{"arch": "unet", "model": "image deblurring model", "dataset": "telescope images of galaxies (Galaxy Zoo DECaLS)", "train_examples": 22083, "image_size": 32, "crop_scale_min": 1, "horizontal_flip": true, "translate": 0.06, "task": "deblurring", "loss": "charbonnier", "norm": "batchnorm", "activation": "leaky_relu", "widths": [64, 128, 128], "blocks_per_level": 3, "block": "basic", "attention": false, "upsampling": "pixel_shuffle", "init": "kaiming_normal", "residual_init": "zero_last", "optimizer": "soap", "beta2": 0.99, "lr": 0.0021, "beta1": 0.9, "shampoo_beta": 0.99, "eps": 1e-08, "precondition_frequency": 50, "max_precond_dim": 1024, "merge_dims": true, "one_sided": false, "adamw_lr_other_params": 0.0017, "grad_clip": 3.0, "magnitude_pruning": 0.7, "steps": 14800, "batch_size": 64, "epochs": 42.9, "lr_schedule": "linear", "final_lr_fraction": 0, "warmup_steps": 1480, "weight_decay": 0.03, "adamw_weight_decay_other_params": 0.01}
Rows from block 11, named by matrix and row number. Each number is 500 + 50 x the weight over its row's rms, rounded and kept within 0 to 999. All counts start at 0. Numbers have three digits each. After the name is the row's rms in percent of the matrix's.
# convs0: first 3x3 conv (model.decb.1.0.convs.0.weight, 64x128x3x3), inputs 77-87, a 3x3 kernel for each
convs0.0 122:500500500425500500500500500500426569425513441500441412500500500366665500500500500500500452500418500500500500457500537500500619500457568500425500500537431470391430500608500654500500500428409500500426525524500466500481403613548428500606412500573596500500500388500500442500665416500500377420500500500
convs0.1 106:428500500561693436432395500507500500500500500539454500645484500500500500500576500500500500500500500500500500624555449500500466500500500500483335500476500500500500500500500536500500500500442500500500500500589511617500500500594500500500500396500500458500463500500500500500500554500543500500500623512
convs0.2 072:548500500500579576500500399535500500642444500561500500500500413500500500500500308500500500500500500500500500500500500500500500500500500500500500500500500524500500345500361500857500534719500581500500493500500500500500500602500668500500482500500500500500500500500700500500500593500500500500417468647
convs0.3 059:500500500500500500500500500500500500500663500500500500426500500390500500500500500469500500500500500500500500500500541409500500500500500500722500500500500500500500500500565500398500500500488500500500500500500500500500500500609500500500500500500550500500500500500500500500500500500500627458500296665
convs0.4 094:500500500500500584500500500500578500500561349464500500500500500500513563500500500500500557500583500500564500500462500424602500500500491500500500547500500617624500448500500500500510500500431500498500500500500500584500566500554382500500500631500500500500500450500500483588500500500500500500500407545
convs0.5 123:500564500500500476458500514500500500500500500500500500500500500500576500500500500500500500500500500500500500500500546500500466427679454500500500500500500500500500500500500500562449500500500472500500500500500500500478443486500500570500500392500500500500500556500401528500500538561500402500540631408
convs0.6 145:301500500500500470476509500500500500580500500405500500500540500540500500500500500500500500500500500500500500500500464500524500500500500500500500532500527500495519500480553534564500453563573450500500500500500500515500567455500435580483614500500454500500672301500438561500428604452500142500582500442
convs0.7 106:468500500500500607460500500500500500500500500500561512500554567400442533467500500500500500423500500500548500500500500444500449500500500500466446661466440500500500500454627434500500426542500440455456605577500521597526500436511500399467500538418500500478500696463500640500500500500500500550601500500
convs0.8 139:357448500349431500500500500500572500471500500572500500500500500500500500500500500500500500500500500500500500500492500500446466500500500500500500500617500513500500519500500500586500543500500500500500500500500500500500404612500674386500434500500500500500360698500500439500500276531440723346470500500
convs0.9 094:500500389500500586500500500500500500500500461500500500465500500437500437500629500500500544500574500500500423500500550500436500500500500500500500500421500500500500500542658500540549500249500347500500500500500521546500500520500500500500500650417500500500500500415500441500506565500500724464500500592
convs0.10 119:439398500500356500500547570500500596605531500352376500559550500531500578500466500499500500500573557500556500500433500500500474500500500500500500500430543500500439500500476570500500500566521540500500500531592423500500500588510500500500500512463500500500500500500500547500500500403421500500500491517
convs0.11 122:500490500398601420500500500578577500571611500500500500438567500599500500500500500500580545559500500500497500500452575500464609528529500500503500500512470500500500500500500573500562500500500500500500500500500500500500535500611500500500500493471500500477411500456500500463500614500500449500500500500
convs0.12 090:408500500582519446500470500500500562500500500500409500500590537481500505569500500500500500500500500500500500500500500519500500427500500500500500500500372500653432555500479650500500500500500500500468427500500573433500429500500500354675373500500500500500428547500366500500500500500642500448500512500
convs0.13 084:500522500500577500381500500500500500500616500500500500500500500500536500500500500406415500500638410500451500500500500500500500500560500386500500500564500500500500439342500500500500500669612500500500500500500500500500500446500500500551629564500500500500523627455500500500318500500639500500500500500
convs0.14 086:500500500511332500500523500451500466420500269500578553500500552500444464500347500372500500500500500356555543564445563500394500500500500682500500646830500500532500500412500435282409483500521498500436500511500514500500500500500500500324543684398500500500500673525500646500388598500500500573500500500
convs0.15 092:613500500622568374500500583500500500556456671500500500500500500500500279467500474500448500479500500500449500500566500500500500500500500500500500500628500500500500500524500365500505500500551532500500500500500500500500500441500500500500500500500553500500511500392559500543500500500551500584500615648
convs0.16 158:500456523500572500500500500574500500500500500453391449406500500404500549500500500500500500500500500500521500409604500551576500500463477500474423500500440500500500418500419500628455550598500500447500555500530542500500553538559590507540500455500500500500500381568500477577451286507383285418464577500
convs0.17 074:500752500500500500500500500424570561366500500500500451500500500451500500500500500500481500500500500500500500401384500544500500500500500500500526500412500500500500500411500500620500451660500500500417500500427500500500500500411500568500593538500500500500500500500500500500500356348500561534532500500
convs0.18 070:500277381500565516594650500500500500479500529500638601500500500500385500500616506500634500500660592500500500452400500500500500500500500500500563691500500500500500422500460500500469500500500500500500445500500500500500377287500500505500500500500500514584500500647500500583500665500500500500500500500
convs0.19 079:500500500500500500500443500586422539500512500500500500500375433391481592513673561500500446500376500581500500500500584500582500390500475500500500406397500500452500500500500500500500500500500500500500500435500500500374500518500602500500500632500500500376500500500500500500624500500500500500500500500
convs0.20 081:500500500411636577500500581579500500500624500500500500500500500500345500340500500500603500638590500500476500500500500574500651500642500584500371500500494500500500500500500500286500500597500500471500559392525500500500461600500421614500578500570500500500589500500500431500500500500500500500500500500
convs0.21 065:500500500500627500500500500466500500500571500357500500500317500500500500500500527402648500500500500500500500500500408500500500500500500540500500500500500500569500426500559500500636500553403500500527500500500500568500500500500644500281487500500500723500500500500500500500500699443500500500500500500
convs0.22 091:412500500500634500525384406463500500500500500538643500500500581500414500337381445455500500500500542654500500500500459500352500500500500500477500500500500500437408500500500500500500500500500500473500500500500500500500500614500430500500500362507500500500500452500500401500500500500500500500500568500
convs0.23 087:393500475500500500500419520500565500500500426500500500500500500500500500500500500500500500461648389500500500433500500500500500500500434500451500500500583500500500500530500615500500500471513500500500500610500500482500360500500355336500331500500451500500525500500434500500500500500500517481618500500
convs0.24 124:512500500470500500512500500500500500596342500560500530500381518500594500500568500500500500500543500558461500500500500500500439500500500574439500537500500432520528500515500500590500500500363500488527500493500500500517500500513500500597391500504500500500500500500500500500500500500600700500479500500
convs0.25 101:500500500500541467500500500500500515500505570500500500416405417500500500500500500423576454618500500500567500500500500584500500500500500500500500500500287500500477344500500570698605500500500500500603558626500493500500500500500500648500500500513500658500500424548500500500550500500500474500327449500
convs0.26 087:579379500500500433500500564500500500517575500500500581500500347398500500626500500500500500500500500500500500500500500503500497500500500500500500372500500500580500500500500594500500573500500500500529453500500500500500540468585500414571418539405520500575471500500500496500500500534500500500500500500
convs0.27 131:500500482500432516500500500500566566618502510542500538592500500541647457541457574500500500388500500500566500500499586525367500500565500500500500500623500412500500530500500500545430500500610500500500500500602500381500500505500500500500500500500500405608558500500500500500422500500455500500500421342
convs0.28 138:500500500500500500500539500500500500556500393500500603528515500500456500403500500500500500500500500500442500544415500500345645532615405552500500419500500547432452500500500412576441536464535500564500500500500500500500500440500500702446428500500500561500500500500500314500548478568500500451500500500
convs0.29 091:500500570500500500457562500500500500500500500506500500500500500420500500500500500500563500500500500501500500459614500500616500467500500500453500599500439500420500500633523513608500422396453500500500560524500500435500416678500500500643500500500500357500483500500500500439500633500724692652639500500
convs0.30 062:500500500369500500500617500500375500500500500500500500500564500379367512500599500500500500500500500500500365500500500500500500500500500500500500500683500500500500466500500435647500475500500500573500500500500533500500500500500343500500500500437500500500664526377604500500500500459500588500500601500
convs0.31 087:356500500500500500500500545622500500550385603559500500500500500533500419500500500500500500500500500461500530644647500500500500500500388482535500627500500500500500493500500500445500500443500500557500500385500556446500500372500458500500508500500500414500500348500500500500500500634500500500500640655
convs0.32 087:496500500500500410507500500500500500500558500500555500500608656381500500409464500582500500602558425500652500500449542500463500548553500500500567500402500500500424599500500500500502554618500500500500500639500500500500371430500500500322591545500380551290582500500500668500321657500500500500665396559
convs0.33 058:500397627566322569500500500411537500500500500500418500380607500500500500476500535572500500500500500500500500500500500500500500500500500500500500536500500359500470500483500500437500500355500576500500500500500577500500500394500500615226500500500500500500500500500500500500463500500500500651384500500
convs0.34 086:613500429384500297500369500500500608358421375500456486448500500500346500500500476500500500500500500500566500500500549500500539500500500599500500575593500500583433500500500500500500538607500437409500500500500500500526500500429456500500500459500425500500570500500500500637500412651500500500630500336
convs0.35 139:500427503500455500500500545500417468548382464642500500500500500500600500449500500500500500500500500500500500526418387550543500500500500500466515500500524500500500500654500500598570409399414500500500500500500435500500500587500436451577446429500535500541500425500500422412549641500500751595381389432
convs0.36 116:500500399500626540427656492553500500500456500500500500617500500598500500500500500500485500500500590500500454555500540486500500500427500570500530500500468500500500500628553500489500374500500617425571440500500500411500357500677500500500622663500554500469500500500500451500500477613500571500500500500
convs0.37 126:430501500500379576500436563500500587605500547545500500417491565500500500500500459500500500500396500500511500500500431586557500440500500500393429500500500438500406500500389435500500540500500500500500500500500500466500500500447500500500500372664500500500500500500500524500500493527500645448472500388
convs0.38 127:500469500500500500500481556500500545500500560456500500500500495458500528500500528500500500500500518500477500500484500524500354469536594478500500500500586500500500464500500500500520500500500500500500500500500500500500437500500500500580500500500500500500500626500510500500500500648545500276500579443
convs0.39 131:500500500500500533500500500500500669500537374500500478442500500426500500500500500500463500500500500500500500500637360500500597539500500500500500448500500500500500590446500500550457500500500500500500449500500500500500500332639500500500446500409452487500500663383500457500500500500500441580557601500
convs0.40 087:500349629354500500500500500500500592500500500500541500500737500500741453500500500500444475621628500500500500500610500500377500540500537423614622500500500500567500500617500500500500500500500500500507500500500500500500500500592500350500500500500500500500500500500500500500614500500373683394316500500
convs0.41 083:500505500500326592500629425500657500500537575500467541601464500500500500500500500500500500500500500500500500563500432500500500500500500500393500500500500500448500591500500448500500627602547556500500500500500500500500538500562384500500500500475388500500500500500500542500500673476500500500500382549
convs0.42 103:644464500434500500507483500500500500500572500582360500692500514500500500473403407500500613500500500500500500500584500500428432545533500500500500500500500500438500500493500500645475430500500500500500500500500500500500500500500489500500321500640500499386500500500500500444500500500500500500500752500
convs0.43 078:401500545337417500500500500500500500500500402500592500609500664605500433500500500500500500545500500500500500500500497573390500600392500398500500500500500500378500500500500500500453500500500424500500500500500553500566430500500500500460500500500500430466564500500561655500605434500436500579393595500
convs0.44 065:500500500500500500500500500500500500500551500402631500500500654500500572658500500500500500500500500500500481558414588470500500500459500482500500500500500500500500500500500500500500500500500476500500500472500500431500422433500500332500500500467500500500500500500500500500500500500500500500442370640
convs0.45 107:588500500426593500434465470532413592608500500500500446537394500500643500500500500500432500500330509500426500500500447500500568453500500377411500376500500500500500500676446542662468500459341500561443415427471500540500500640500433561662500379500500422500441281500500500500500500438465500444411500517
convs0.46 079:500500588500603559500687500469658500500500500500500500500500500500500500594646500500500500461500500500500500500400500500500500500500500500363500500500500374454637500500500500500300617500500500500500509500371504500500500542500652500500586364500561500500500500439500500500500456500500400431500750500
convs0.47 096:500500500500500421500388500500442500500500500500551500405500374500500500500421500500500500500500500500500500419438614400624500541500538500500500500617500500500500717500500693500500500500500634567500500634500469500529500500500500500637381500500544500485435500500434500500500500433537575500621382500
convs0.48 094:500500500500500500500500500500500500500411500500629500579576500500649500500351596500500500500500500500500500500500405500416383474500500500500500500500500500500500500595500487500447500500500500529500500418500500479500500500500500500488500384500500500605500586500500500468438653500500721610500500500
convs0.49 082:559500500515500415505500500500500500408428500500500500500500500500340500360500500500500496500500500500500500500500500500500467500500570500600500564697500403500602500500500390447500538500500500500500500583500442418500500500490500500500445500725500500500500500500500500500500500500410408500500455500
convs0.50 117:500500406500593500500500500500564500500540500418610649500500500500500500500500506500500500500500500500500440500500447500582500420500500500500500500546500606500500500516473476345500500337349500385445394419450439538500500500500500362444626500442500500500500500500520499500500500500500500500500273320
convs0.51 072:613500419500500500500500500500494500505402500500500500500500500500500500500412500500423500500500500500500500500500500500500500500500500378324606500500500469500500546500500500500500500415500434500334500500500500360500500438419500500500481500488500548500500662500500500500418500666500500500506500500
convs0.52 097:500395500500525500500545577500500593500500500410568500441500500518500500500500500500500500562507471500500500669500596395333540545551500452500461500500500500500500500500500434500500473500500471505500500562500500500500500461519500568500500500500500500500500500500500500500500500500405500483500528500
convs0.53 072:500500500500500500500530500500500500500500500500500500441500500500391488500517500500500500500500500500500500500424500500625500561500500500500390500492500680474409410500500500465500500618500500500500443500468500583500440359500449500500705609500500500500500500500500381503500500598368500500391500500
convs0.54 094:500500500554637469500498500500500500400500605500500500500652500500590500456299449500606500500500500500500467500500500500412500500500500432500500670681413500557500500500433410556419479500500500500440570563500500500435500500445500500500500500529500566500500500586500500500500589500500500406500658422
convs0.55 098:500500522500500442607500500558500500500500581500500500450500474500500500423500500500581500500500531500500599585411494500544500529500500500500500500599500472365500500500500548639500500500485500500500470500504525500411500500500571500595432454599500500500500500500594502500675420473500500603500500500
convs0.56 104:500563500500500475500500500500500500500500500577500500500500500500338584500413500569500500500388564500500500500447569599384576500500500500402370500500500413500500500598500470500548500426500500500500500500500500523500500529467500515389500500500500500500549500530500432437580464500500636471500529446
convs0.57 087:500500500500500558384500500500500500500500500500500500500500500500500500500500500500500500421453500500447500418500500500500603500500500405500500500635500550587500609468500500500500504500500419500500480500414500500500500563577500500500500500500500500502463500500618500500500445412319500500410500458
convs0.58 092:572500389500659412564570500500500500500500630547553500465500381500500500500363460500601500500603500500568500451398348500500500500500500500500500500500541500500500500538615495500440500500500565500651500416543407424500500667359468500630506500500500500500500574500500500445500500500500500576407500479
convs0.59 128:510500487500560474500500497448448465435500500394434444500500500500500500500500500510567519566500536500500562460500550500435540500500579500500500500500500500500500621500500546596500525423415500500500500500500500500500441500500384674500500500500500470500500362500500474500619424500500288432500500500
convs0.60 075:500553500431500500500500500500500551500500500500537574500500472500500500500500500549500500500500500500500500500500500500500500500500500500500500500500386500500500500500374376500369457500500500500500500500500500425500500500392500721364500518500500500500500500581500500629500500500402500735500500532
convs0.61 088:423500500442500500500500500500565500500500500500500386500500500500500500411500500500473500500500404500500500500500500500500500500560500605500660473500500500500466500500500370500475500500500500500500500500500500500500500627579500500500415500500500500500559500593500500500378500360500500500500500537
convs0.62 097:363407500500439375567677500500500500407442500500500500500548500500524439476500467500496500560500500500500555500439500500500601500500500573500507500500500500500368536483500500402500500500500500500574448500584432375457441500500500500500500500500500500500500500500500500500500481500500500610500500350
convs0.63 084:500500500500500500500500500445500500500500500500500500500349500500500500500500500500500500407626374500500500500500427500500480500500500500500500500500500500500500500500283413618684500526589500500500500500500500500500616437500500585353431573500462500500500659570500385500336500428460512500500500500