config.yaml
image_size: 32
crop_scale_min: 1
loss: "charbonnier"
widths: [64, 128, 128]
residual_init: "zero_last"
lr: 0.0021
merge_dims: true
grad_clip: 3.0
lr_schedule: "linear"
final_lr_fraction: 0
weight_decay: 0.03
Rows from block 11, named by matrix and row number. Each number is 500 + 25 x the weight over its row's rms, rounded and kept within 0 to 999. All counts start at 0. Numbers have three digits each. After the name is the row's rms in percent of the matrix's.
# convs0: first 3x3 conv (model.decb.1.0.convs.0.weight, 64x128x3x3), inputs 66-76, a 3x3 kernel for each
convs0.0 122:462525500552455500462542500500509544500500542500500500500529543484435500500500500569500500679554456561500548499478492521558513500500500500500500500500470500500500500500564434500471444474457520525500581542552500500523500500500500500500500529500500500500454500500500500500500500574483519500555500500
convs0.1 106:500500500500522500556500500469500499500549500500500500563462500468500500500529562475500500500560500500500500500455469562500500500500467524500470500451500500500500500457520500520500500500500500500500500500500500500500500500500500500500500500500500532500500402500500604500500500555500520500500447434
convs0.2 072:500500500500480500500529500500500500526500500500500500500500500500500468427496500314430539500500500442500513500500514500500500500500500500474533543574500500500500500500500432500500500500500500500500500500500500500500500500543500532509500518500500500500500500456563500500500500500500500537500500500
convs0.3 059:441500500500500500500491500500523500575500500500500516505474538500500500500500500500500500500617500534500452549438500425590500500443500500500500500500500500500500500472508500549500419500500500526523508500502500500554500500500500453561500500500500500500500500500500500500438500500500500500500500470
convs0.4 094:500500500462500500529537506500500500500500500500500469500500500564500447500500500468500500562443495497575566500500500500519530500489474507500500551500500500547500500500500500500500500500500500500530509500500477500500500500477500461500500511500500480469500576482500469500500500517500537500500500500
convs0.5 123:500500500500460500500536477500500517500537500500500500500500500522477469500500421500500500447500509500447500500449475430653500500403500500500500500500461529500500500500500524422500416630484500514500544500538500375559500500500426602500603302500500520500500500500504435500500500467500500500500568500
convs0.6 145:500500527500500484500500515492500500473518471500435486500505460540456500505500500500500541557495492500440541551441500384502500500536466500523500500500485500523537524500500454690428492397581423504484523590421500391500500500493547500500451500527481500501500536500537500500486509523500583500500500500
convs0.7 106:473500517500534500500500500500500500500500500500500500500430500500455463529483500607500540476462519435500436461500470500500500500500500500500500500558546500569500500442500500439538547500500491500500500500500500500500452462500500500500538500500500500500500500500459500500500533500500500466467490449
convs0.8 139:500523500500500524500500500500500500500434500471522500500500500500500500488500500500490500433538533500511445453558500556463472500458523500487500500522513517500479481557500596330579500615426552500518432342575500595500500535520473520524522500471500500500500494497493531500587556500486616500558500537
convs0.9 094:500500466482500500480588500500500500500500479500552500500500473477500433487470500552500534500500460462500500473480500500500492449525454500500500500500500500500500500500500500500500500386544477500461500556500439500455500500500500451500500500500500487500500500500500466443576500500587500500500560500
convs0.10 119:500538500523468500500500500500501500499563500500478500500500471500574428533500500500500478500500514501426489500532500502500472500500500500493479500518500448509500467457500500500533500463513500546454483561500500453500500448519500476500500542500526500500500500497500500500554447500500386535500500538
convs0.11 122:500500468557378569500500437526563500500434491483500500500500453500500475500500451426500500500500577517516500506458562473500500439559478500500500518498500500500522521461500500469495500452500500558529494500500525500519500500500429564515500500530426539500463533500500500500500500596626415500500475539
convs0.12 090:477507500500500500500500469551500500500500500500500508500528498433500437544500500500500500500503500554461500500470500500500492500500500500500500479500500500473500541500500536500500500534500474500500500500500561500449500500514483500500500500500500441500500510500539500466500540500591500495500500500
convs0.13 084:500545449529530500500500500500442500550500500500468500500484500500500500500500500454579500390480500452390500500500500485534500500500500500568500500500500500500478500446500500500500500500500500467500457500500492500500508500500500465523500500500500500500500500500500477500530500485500500500500512436
convs0.14 086:500524500504500500500500500500500500462521510500500500500500445514500458532501500549505500500529500439538500500500468500500500500535500500459480461500500500500500500422500500449500500461500517522500470500454500478500500470512500500500500500500542530500528500500464452500551500471500500500500500489
convs0.15 092:464500500531532500526436500500500500500500500500500500500468500500500500500531500474561500504512500500448500449500500500563500558543500500500500531463500500500465500500500500500500455547500500500500462557500500506500500500500500500500457500512500500500500500500500500500500475500458500500479500500
convs0.16 158:465500477469576500458467463502500500517500500479527500500469500500444500500500529468433569438407548500424459500483538448470470472474500500500509500500512500500488500500500512562500500520447500502526591613534461455450500498500478462463515500500500500500500519500463512500586519500500500517500544500
convs0.17 074:500500500500500500500500500500500582500478500500500500500500500475500500500500500595587438585500375500459500500428500500500500500524500442500500500500500500500500500547500500500500500500500500555530452500500500500500473500530500500524500500500500500500500500500500500461407500500505500434500512500
convs0.18 070:538500500500500500486500500500500500500500500500500500500500479500500400577463458500500500500500482500500500500500494500500500542500500500500500500538500500500500546500500500500500538515500411457500500500500558571551500500500500500468500423500453500500538383500500494568500500446500422500500500428
convs0.19 079:500500500426500500500452500500519500536500500500500500500500500500500500500500500500491485500500500500584500453553500500500500500500500500500500537448523500500500500424545469500500486500500500500500500500500500500500459582500500379500500500500500500500500510500500500500500500488435519500500403520
convs0.20 081:500500500500500500500500500500468500500529500541560500500437500500500500443483500420525501500512500500500500500500500500472500464500500475500510500500500525537500500500500452559500500392500500500540486500509500500500500581500500500500500500500500467500411473500500500500500500500445500454489550536
convs0.21 065:500500500500500570500500500500454524500500500500500530500500500537470506500500500416500462478500500500500454500500500500546459500500500500500500500441478500500500500500500548472500500499500416500457500584432500438570500500500500500500500500500526500500454579475394499500500500500500628500500402500
convs0.22 091:447548500500500500500500500500500500465500500500500500500500500500500500551542500500500500500525500564500454468468500500553500555500500500500500469399425500500500531500536500547500500500500500500500500539539500500531500500500500500500500558500500513500463500465500584608554406437488500500495500500
convs0.23 087:500500500500479500500500500500500475441500484500500500500559500500483500500541561497500500500500500500500500500453500519544531500500500500559476454472454518500528500500469500441500526500470500429467500449475500474500500497532500500475547500500500500500540500500500463500500500500558500500525426500
convs0.24 124:500500500500500500500500500500500500500500428531500500470500500500500500534500500439500500426500500500559584500549500573581454523500500500530500556500500547478500500519500527453500500438500544500518500454447488468500500474500500500515469513500500500500500500500500500514500465500500471500460443500
convs0.25 101:457500500515553500500500500500548500500500454500474500500500521440500500500500500438435500500455489500530500531500500447500500500500500500549500500530500500500468500509537500500513500500500500500439475500500500589500500500500500559500500500500500500493417556500466516525500576572500500500500500500
convs0.26 087:500500500500529500500516500500500522500500500500500516445500500514500500543500500489450479431500577510521521500500489458500500500466500500500559500500550500500500520500500500500590500500500500533500461484500500500500422500500500500486500500500500500500513396426557500500500500500571585500387653500
convs0.27 131:448500500563408500500563474510500500476500500500491500500500500500427455555474485500471500500500500441445500500419500500500551462538449526500500500500500500500500500561500558466520500500535500500500500574515500500453549500500427669493524500500500500500500542491442500500529500529500439501564486564
convs0.28 138:500522500500450527500533500500494500500531500500500493504500500463426451500500500486500500500513500500500500500498470500500520481528500500536500526458500500500500500500500447476582528500438500500530500500555500592458478500500418626500500441500500500500439507500500500500500500500500500518500500471
convs0.29 091:469456468463642500477472500468525500500500486500500500500542500500500500525500500608500500500500500559545500474500500500519501500500500500500500534500500500500542500454500541515481500536556500546474570571518500500532500497500582427500540546500500500500500500500500554500500521547588500485500500500
convs0.30 062:518554500519500500544527500500500500500500543453500500462500500500500500500500500500591500452549468431500500431500500500500500500500500500503500500500500540500500500500500439527537453500500500500500445500529500500500407500500500500500500500500500500500500500500500526484500500500457500500500546450
convs0.31 087:500500500500500500500458500500500500500561450500500500500500522500408454461501500438417500500500574500577500547500500500578500500424476500500500500500487500500500500500547500500500545459500456500404500500500473500500438500500466500500512500464500500500500500500500549544537500500500500500500500608
convs0.32 087:500500500500500500500500500500500572500537500500500500500430409500519465500500413559500477500500454497401500500464500477500500510500459500500500500500500500556500500500500500500500500500570500500453500500500500500454500500500500615500500500500500500500500594456500500492459500500500541534427515555
convs0.33 058:500500500500563500500500500455510500500600500500500500500540500500500500500500500500500500500500414500500469500500500462526500500500500500521500500480500500541500500500500609500500500500500500500436500500500435500443500500515500500500500500500500500500500476449500500500514500500500415500645500500
convs0.34 086:500500500500500531552512500500466506500500537500500500500500465500500500473500538602588500447500467476466500559425419500466500513500500500500500500500536500500577547500500500500500554509500500545500500500560550462500599500493500448500548500500500500500500571500500467500560500500463413453500456500
convs0.35 139:500500500500464500500513500500500495500500480500500500537500500557500478544500500414535498471550474500579541547543540545529472536500469547500500500431479514500525500544500475449500468500500500457500441459466500500523530500500500500500500500500537500533503522490455476500531500500500500500500500539
convs0.36 116:500518452542468403530381500500500500500482500500500556500498500500500500500500500500564500533565519438500507461470469523500447500500500500500500500500537500483500530500500500500506484422500500500465500500541486478537500500468447500500500556500464500500500500511500500500468500500469409500500478500
convs0.37 126:500500500502647487500469500500500500529473413500539514544500500500446500500457500421500542409500500464500500500593514500500450473500500500528500533500531500500500500500481500500500509533500500500500500500500500447500551500500500427500500474500522537500528476500500500537512500485494564500500500500
convs0.38 127:500500500502500500500500500500500477500500588500500450500500500500522365500483500500494500500509500500480500500541321500500500500500592500500500500480500500500544477430597500599424479500500500454500500458565500500500516569378500340765500500472500500471528461500500500500500520484517500500500500500
convs0.39 131:494537446500500518500500500554469500482500500500500500481500453500422500500537500534506552516500500509500500480500500500500526500500500500589500500503501500500500561555422462500531500500477500583434538399557500500500563391500459538500500500500500500500478500500531543500500500500504500500453500500
convs0.40 087:500565500500500454500460500500467439500574516500500500454461485500500500500500500500527480534559500518500500500500454551434500500483500544500500500473505500500500500517500500500537500500500500442500433545442465500500569360500500500461500556500430465473500500540500500500500500499500390500500500500
convs0.41 083:555500500500500500500500500495500500389542500500478500475500521500500500500500500500426500567500500474500500500555500459454500523500500500520500500500500500500500500500500472477500500500500398500500500500500513540500500500500546500500500500500500500500500438478500500500500548500500500549540500500
convs0.42 103:540500500500429500516539500540500522500500500544500500500463476500500500500500500446466511453540500500500501462500458500512500525545500500523500500521537556466542500500500500543475500488500500500500500477522500472500500500500500543500427500500500500500500561528500500500500500479500500500500526500
convs0.43 078:459500500500470530500503500500500477500534500546500470500492500474500452480500445500500500500510500500500500451500543498500500500500561500500549500500500455500500429500500587497457591471500462500500500500437500458500500500500458452500468500522500500448500500500520500500482500533417500500445415500
convs0.44 065:500500500500461500432500434455500500500500457500500500509500500500418500500500500548500535547500500531365432533500500500423535419515544500500475500500500500500500500484500549500500500500500500467500539500500569574500500500500500449538500500456500500500500516500500541500500540500500500445500468434
convs0.45 107:500500500500547500500500500500500500524500467500500500500542565561518500451468500444433491536535500500500500500564500500500500500473500522516500500469473527500500500551531500541561446500468500469500500500539500500474531550500500500469500500500500500575500500500500443500500500500500500500456555500
convs0.46 079:500500500500465468500500489516562500500500500500515500500500500500500565537500485500458500500477500500500500500500547500446500523500500480500500500500500500500500500459545500500500443549500505543500500537500500500500537500500462500500500500500500500380500507500500500536500500500500500500500583500
convs0.47 096:500500480444500531500459473500540500500500500500500500438500519492546468500561500500500484600500459530564500500500500455500500506500500500534500500477500476518500535500500500500500500500500500500500448500500511465500500500500534472495523500453532500533452500496500480500500500500500500500500500500
convs0.48 094:500559535553500325500500500500500500500428532554500500545539500500500500500500408500571500500500530497524532500495500567500468500577557509500531500500439500500500500520500447500469500520500500458500500388428537500591500500500478480574475500540500446529500500500500500500500500500500500424485500445
convs0.49 082:548500500500500500500500500500500472500500500500500500553438500547500429515500548457500500450500537500450500500533500547500500500500515500602500500500454500500500455500500500457487500500500519527500500500500500500500475500500500500532546456500500554500500394500447533500500500500467552498500500500
convs0.50 117:500500500500471500500500500500500500500500500500500544500541500500480500433463538500500500519500500500444500500500523500453500451412500519500500473439479429554500500557500500500500539470484500500500468526468466590500527500500500500500490500500500500500500500421500492500442500500519568500500627459
convs0.51 072:500493500500500500500500524500500500475500500500500500509500500500574500515495500500500540555500557565500500471428500500483479535537500500500500500511500500500500476554500483414500500500500513500500500500500564500500515500500500474500500500500440500500500500609500500466454548500573378500500500500
convs0.52 097:593500500486416500500500520534474500500500547500500500488500454446500500448500500504500500453558469500488500500500439500500500449488500500500500476544500489500500500527508500500482500500500500563500500452567530500500487500480554500556500456500500500435500552523500490500492500500438500500500445433
convs0.53 072:500452500437525451462500500500500500500500500448500500500508500500500500488500500500537420500500500500541525527567428500435500500500500530500500532500528500500480500500500500460500500441500500520437500500500500500500574500500500546500500429500500462500500563500456435500504500500500552500500584406
convs0.54 094:500500476500500406500529500540500512500581500507492500540500500500533500500500402500554478500500500548500500500500500500490531500500521500500500500521500500458500560569500545500500500500500500500500543425500500500500500466500500478555500500500537500500500542500460500500500500500552561498500500450
convs0.55 098:500528500500552500495500500500500500500500500500500500500481534500500500425500500468472500429500500511500500500622500444500500500453500506500500530539500500546500500520500500500522480500500500477540500500490500443500500500500573462500500500500500532500500454500519501500500537507500500547500500500
convs0.56 104:500500500543411561500500473500500500535500500500500500526500500493500438493500474463556463500500460500470500467500500500500500500500500500500500500500500500500546500500555464562500500500500500489515578500500475562472459500476500462500500500500500500500500453475500500500500500500500500500500500553
convs0.57 087:500454489528500500500500500500472500500500519500500500500500439413511500544500574500500500500500485536500576500478500500453500467500500500500500500500500500500500500500500567500471500500566511463500500500500500426500500512500413500500560500500500456500500500500500500500563533500500500500500500500
convs0.58 092:500500500472452500500500500500500469500500500500495500500552435500615500543484500500441500500500469500500477500500472500500500472536500500500500500500495500500500500500529500500500500534500500422500500457500509500500556500500500459470500500500500500500500500500500500500500500528500428500468500500
convs0.59 128:552473500500474500536500525500500515541500544500500500500500500500500500500479472500500485647500432532500513440465482500500492440500487500500500500465500500500500501585546461546473461500470500500500513594500463572500449511466500500500459482459457500500566557488495500477500518500500500500500500472
convs0.60 075:500500500500500549500500500500500485500500500500500500515500478500500552500500500558535500364322500500426500500500500500500500500500500500527473500500525500463500500500500500537463500500500500500500500424346500500441500500500500500500500500500500500491500500500459500500500500500500500500500500500
convs0.61 088:500500500500500500500464500500461448500500484500500500500490503546500500500549500443500545460460500500449500500551510500404475502444500500500500500500500500500500500500465558606500443473448500551500500500500500429466500452500500435500571527564500500485509500500554561500500451539500468500472486441
convs0.62 097:500550500486475500500500500500500513500500500500500500500568500500500537500547500500500416500441500515500523500551549512538500479500500486516500500500475500500500500500500500500433500500500533500500453442415546613542500500500500531471530534500500528500500500478500438510500439470500478500524542543
convs0.63 084:399563500500435500500500500500500465500500517500500533457500500500500500500500500446470500500410500500432500471523500500477500500449500500500523500500500500500500500500500532475521500500500500500514500500500500500549500454500559500500500517500500426500500457500500500500514500500500500500500512500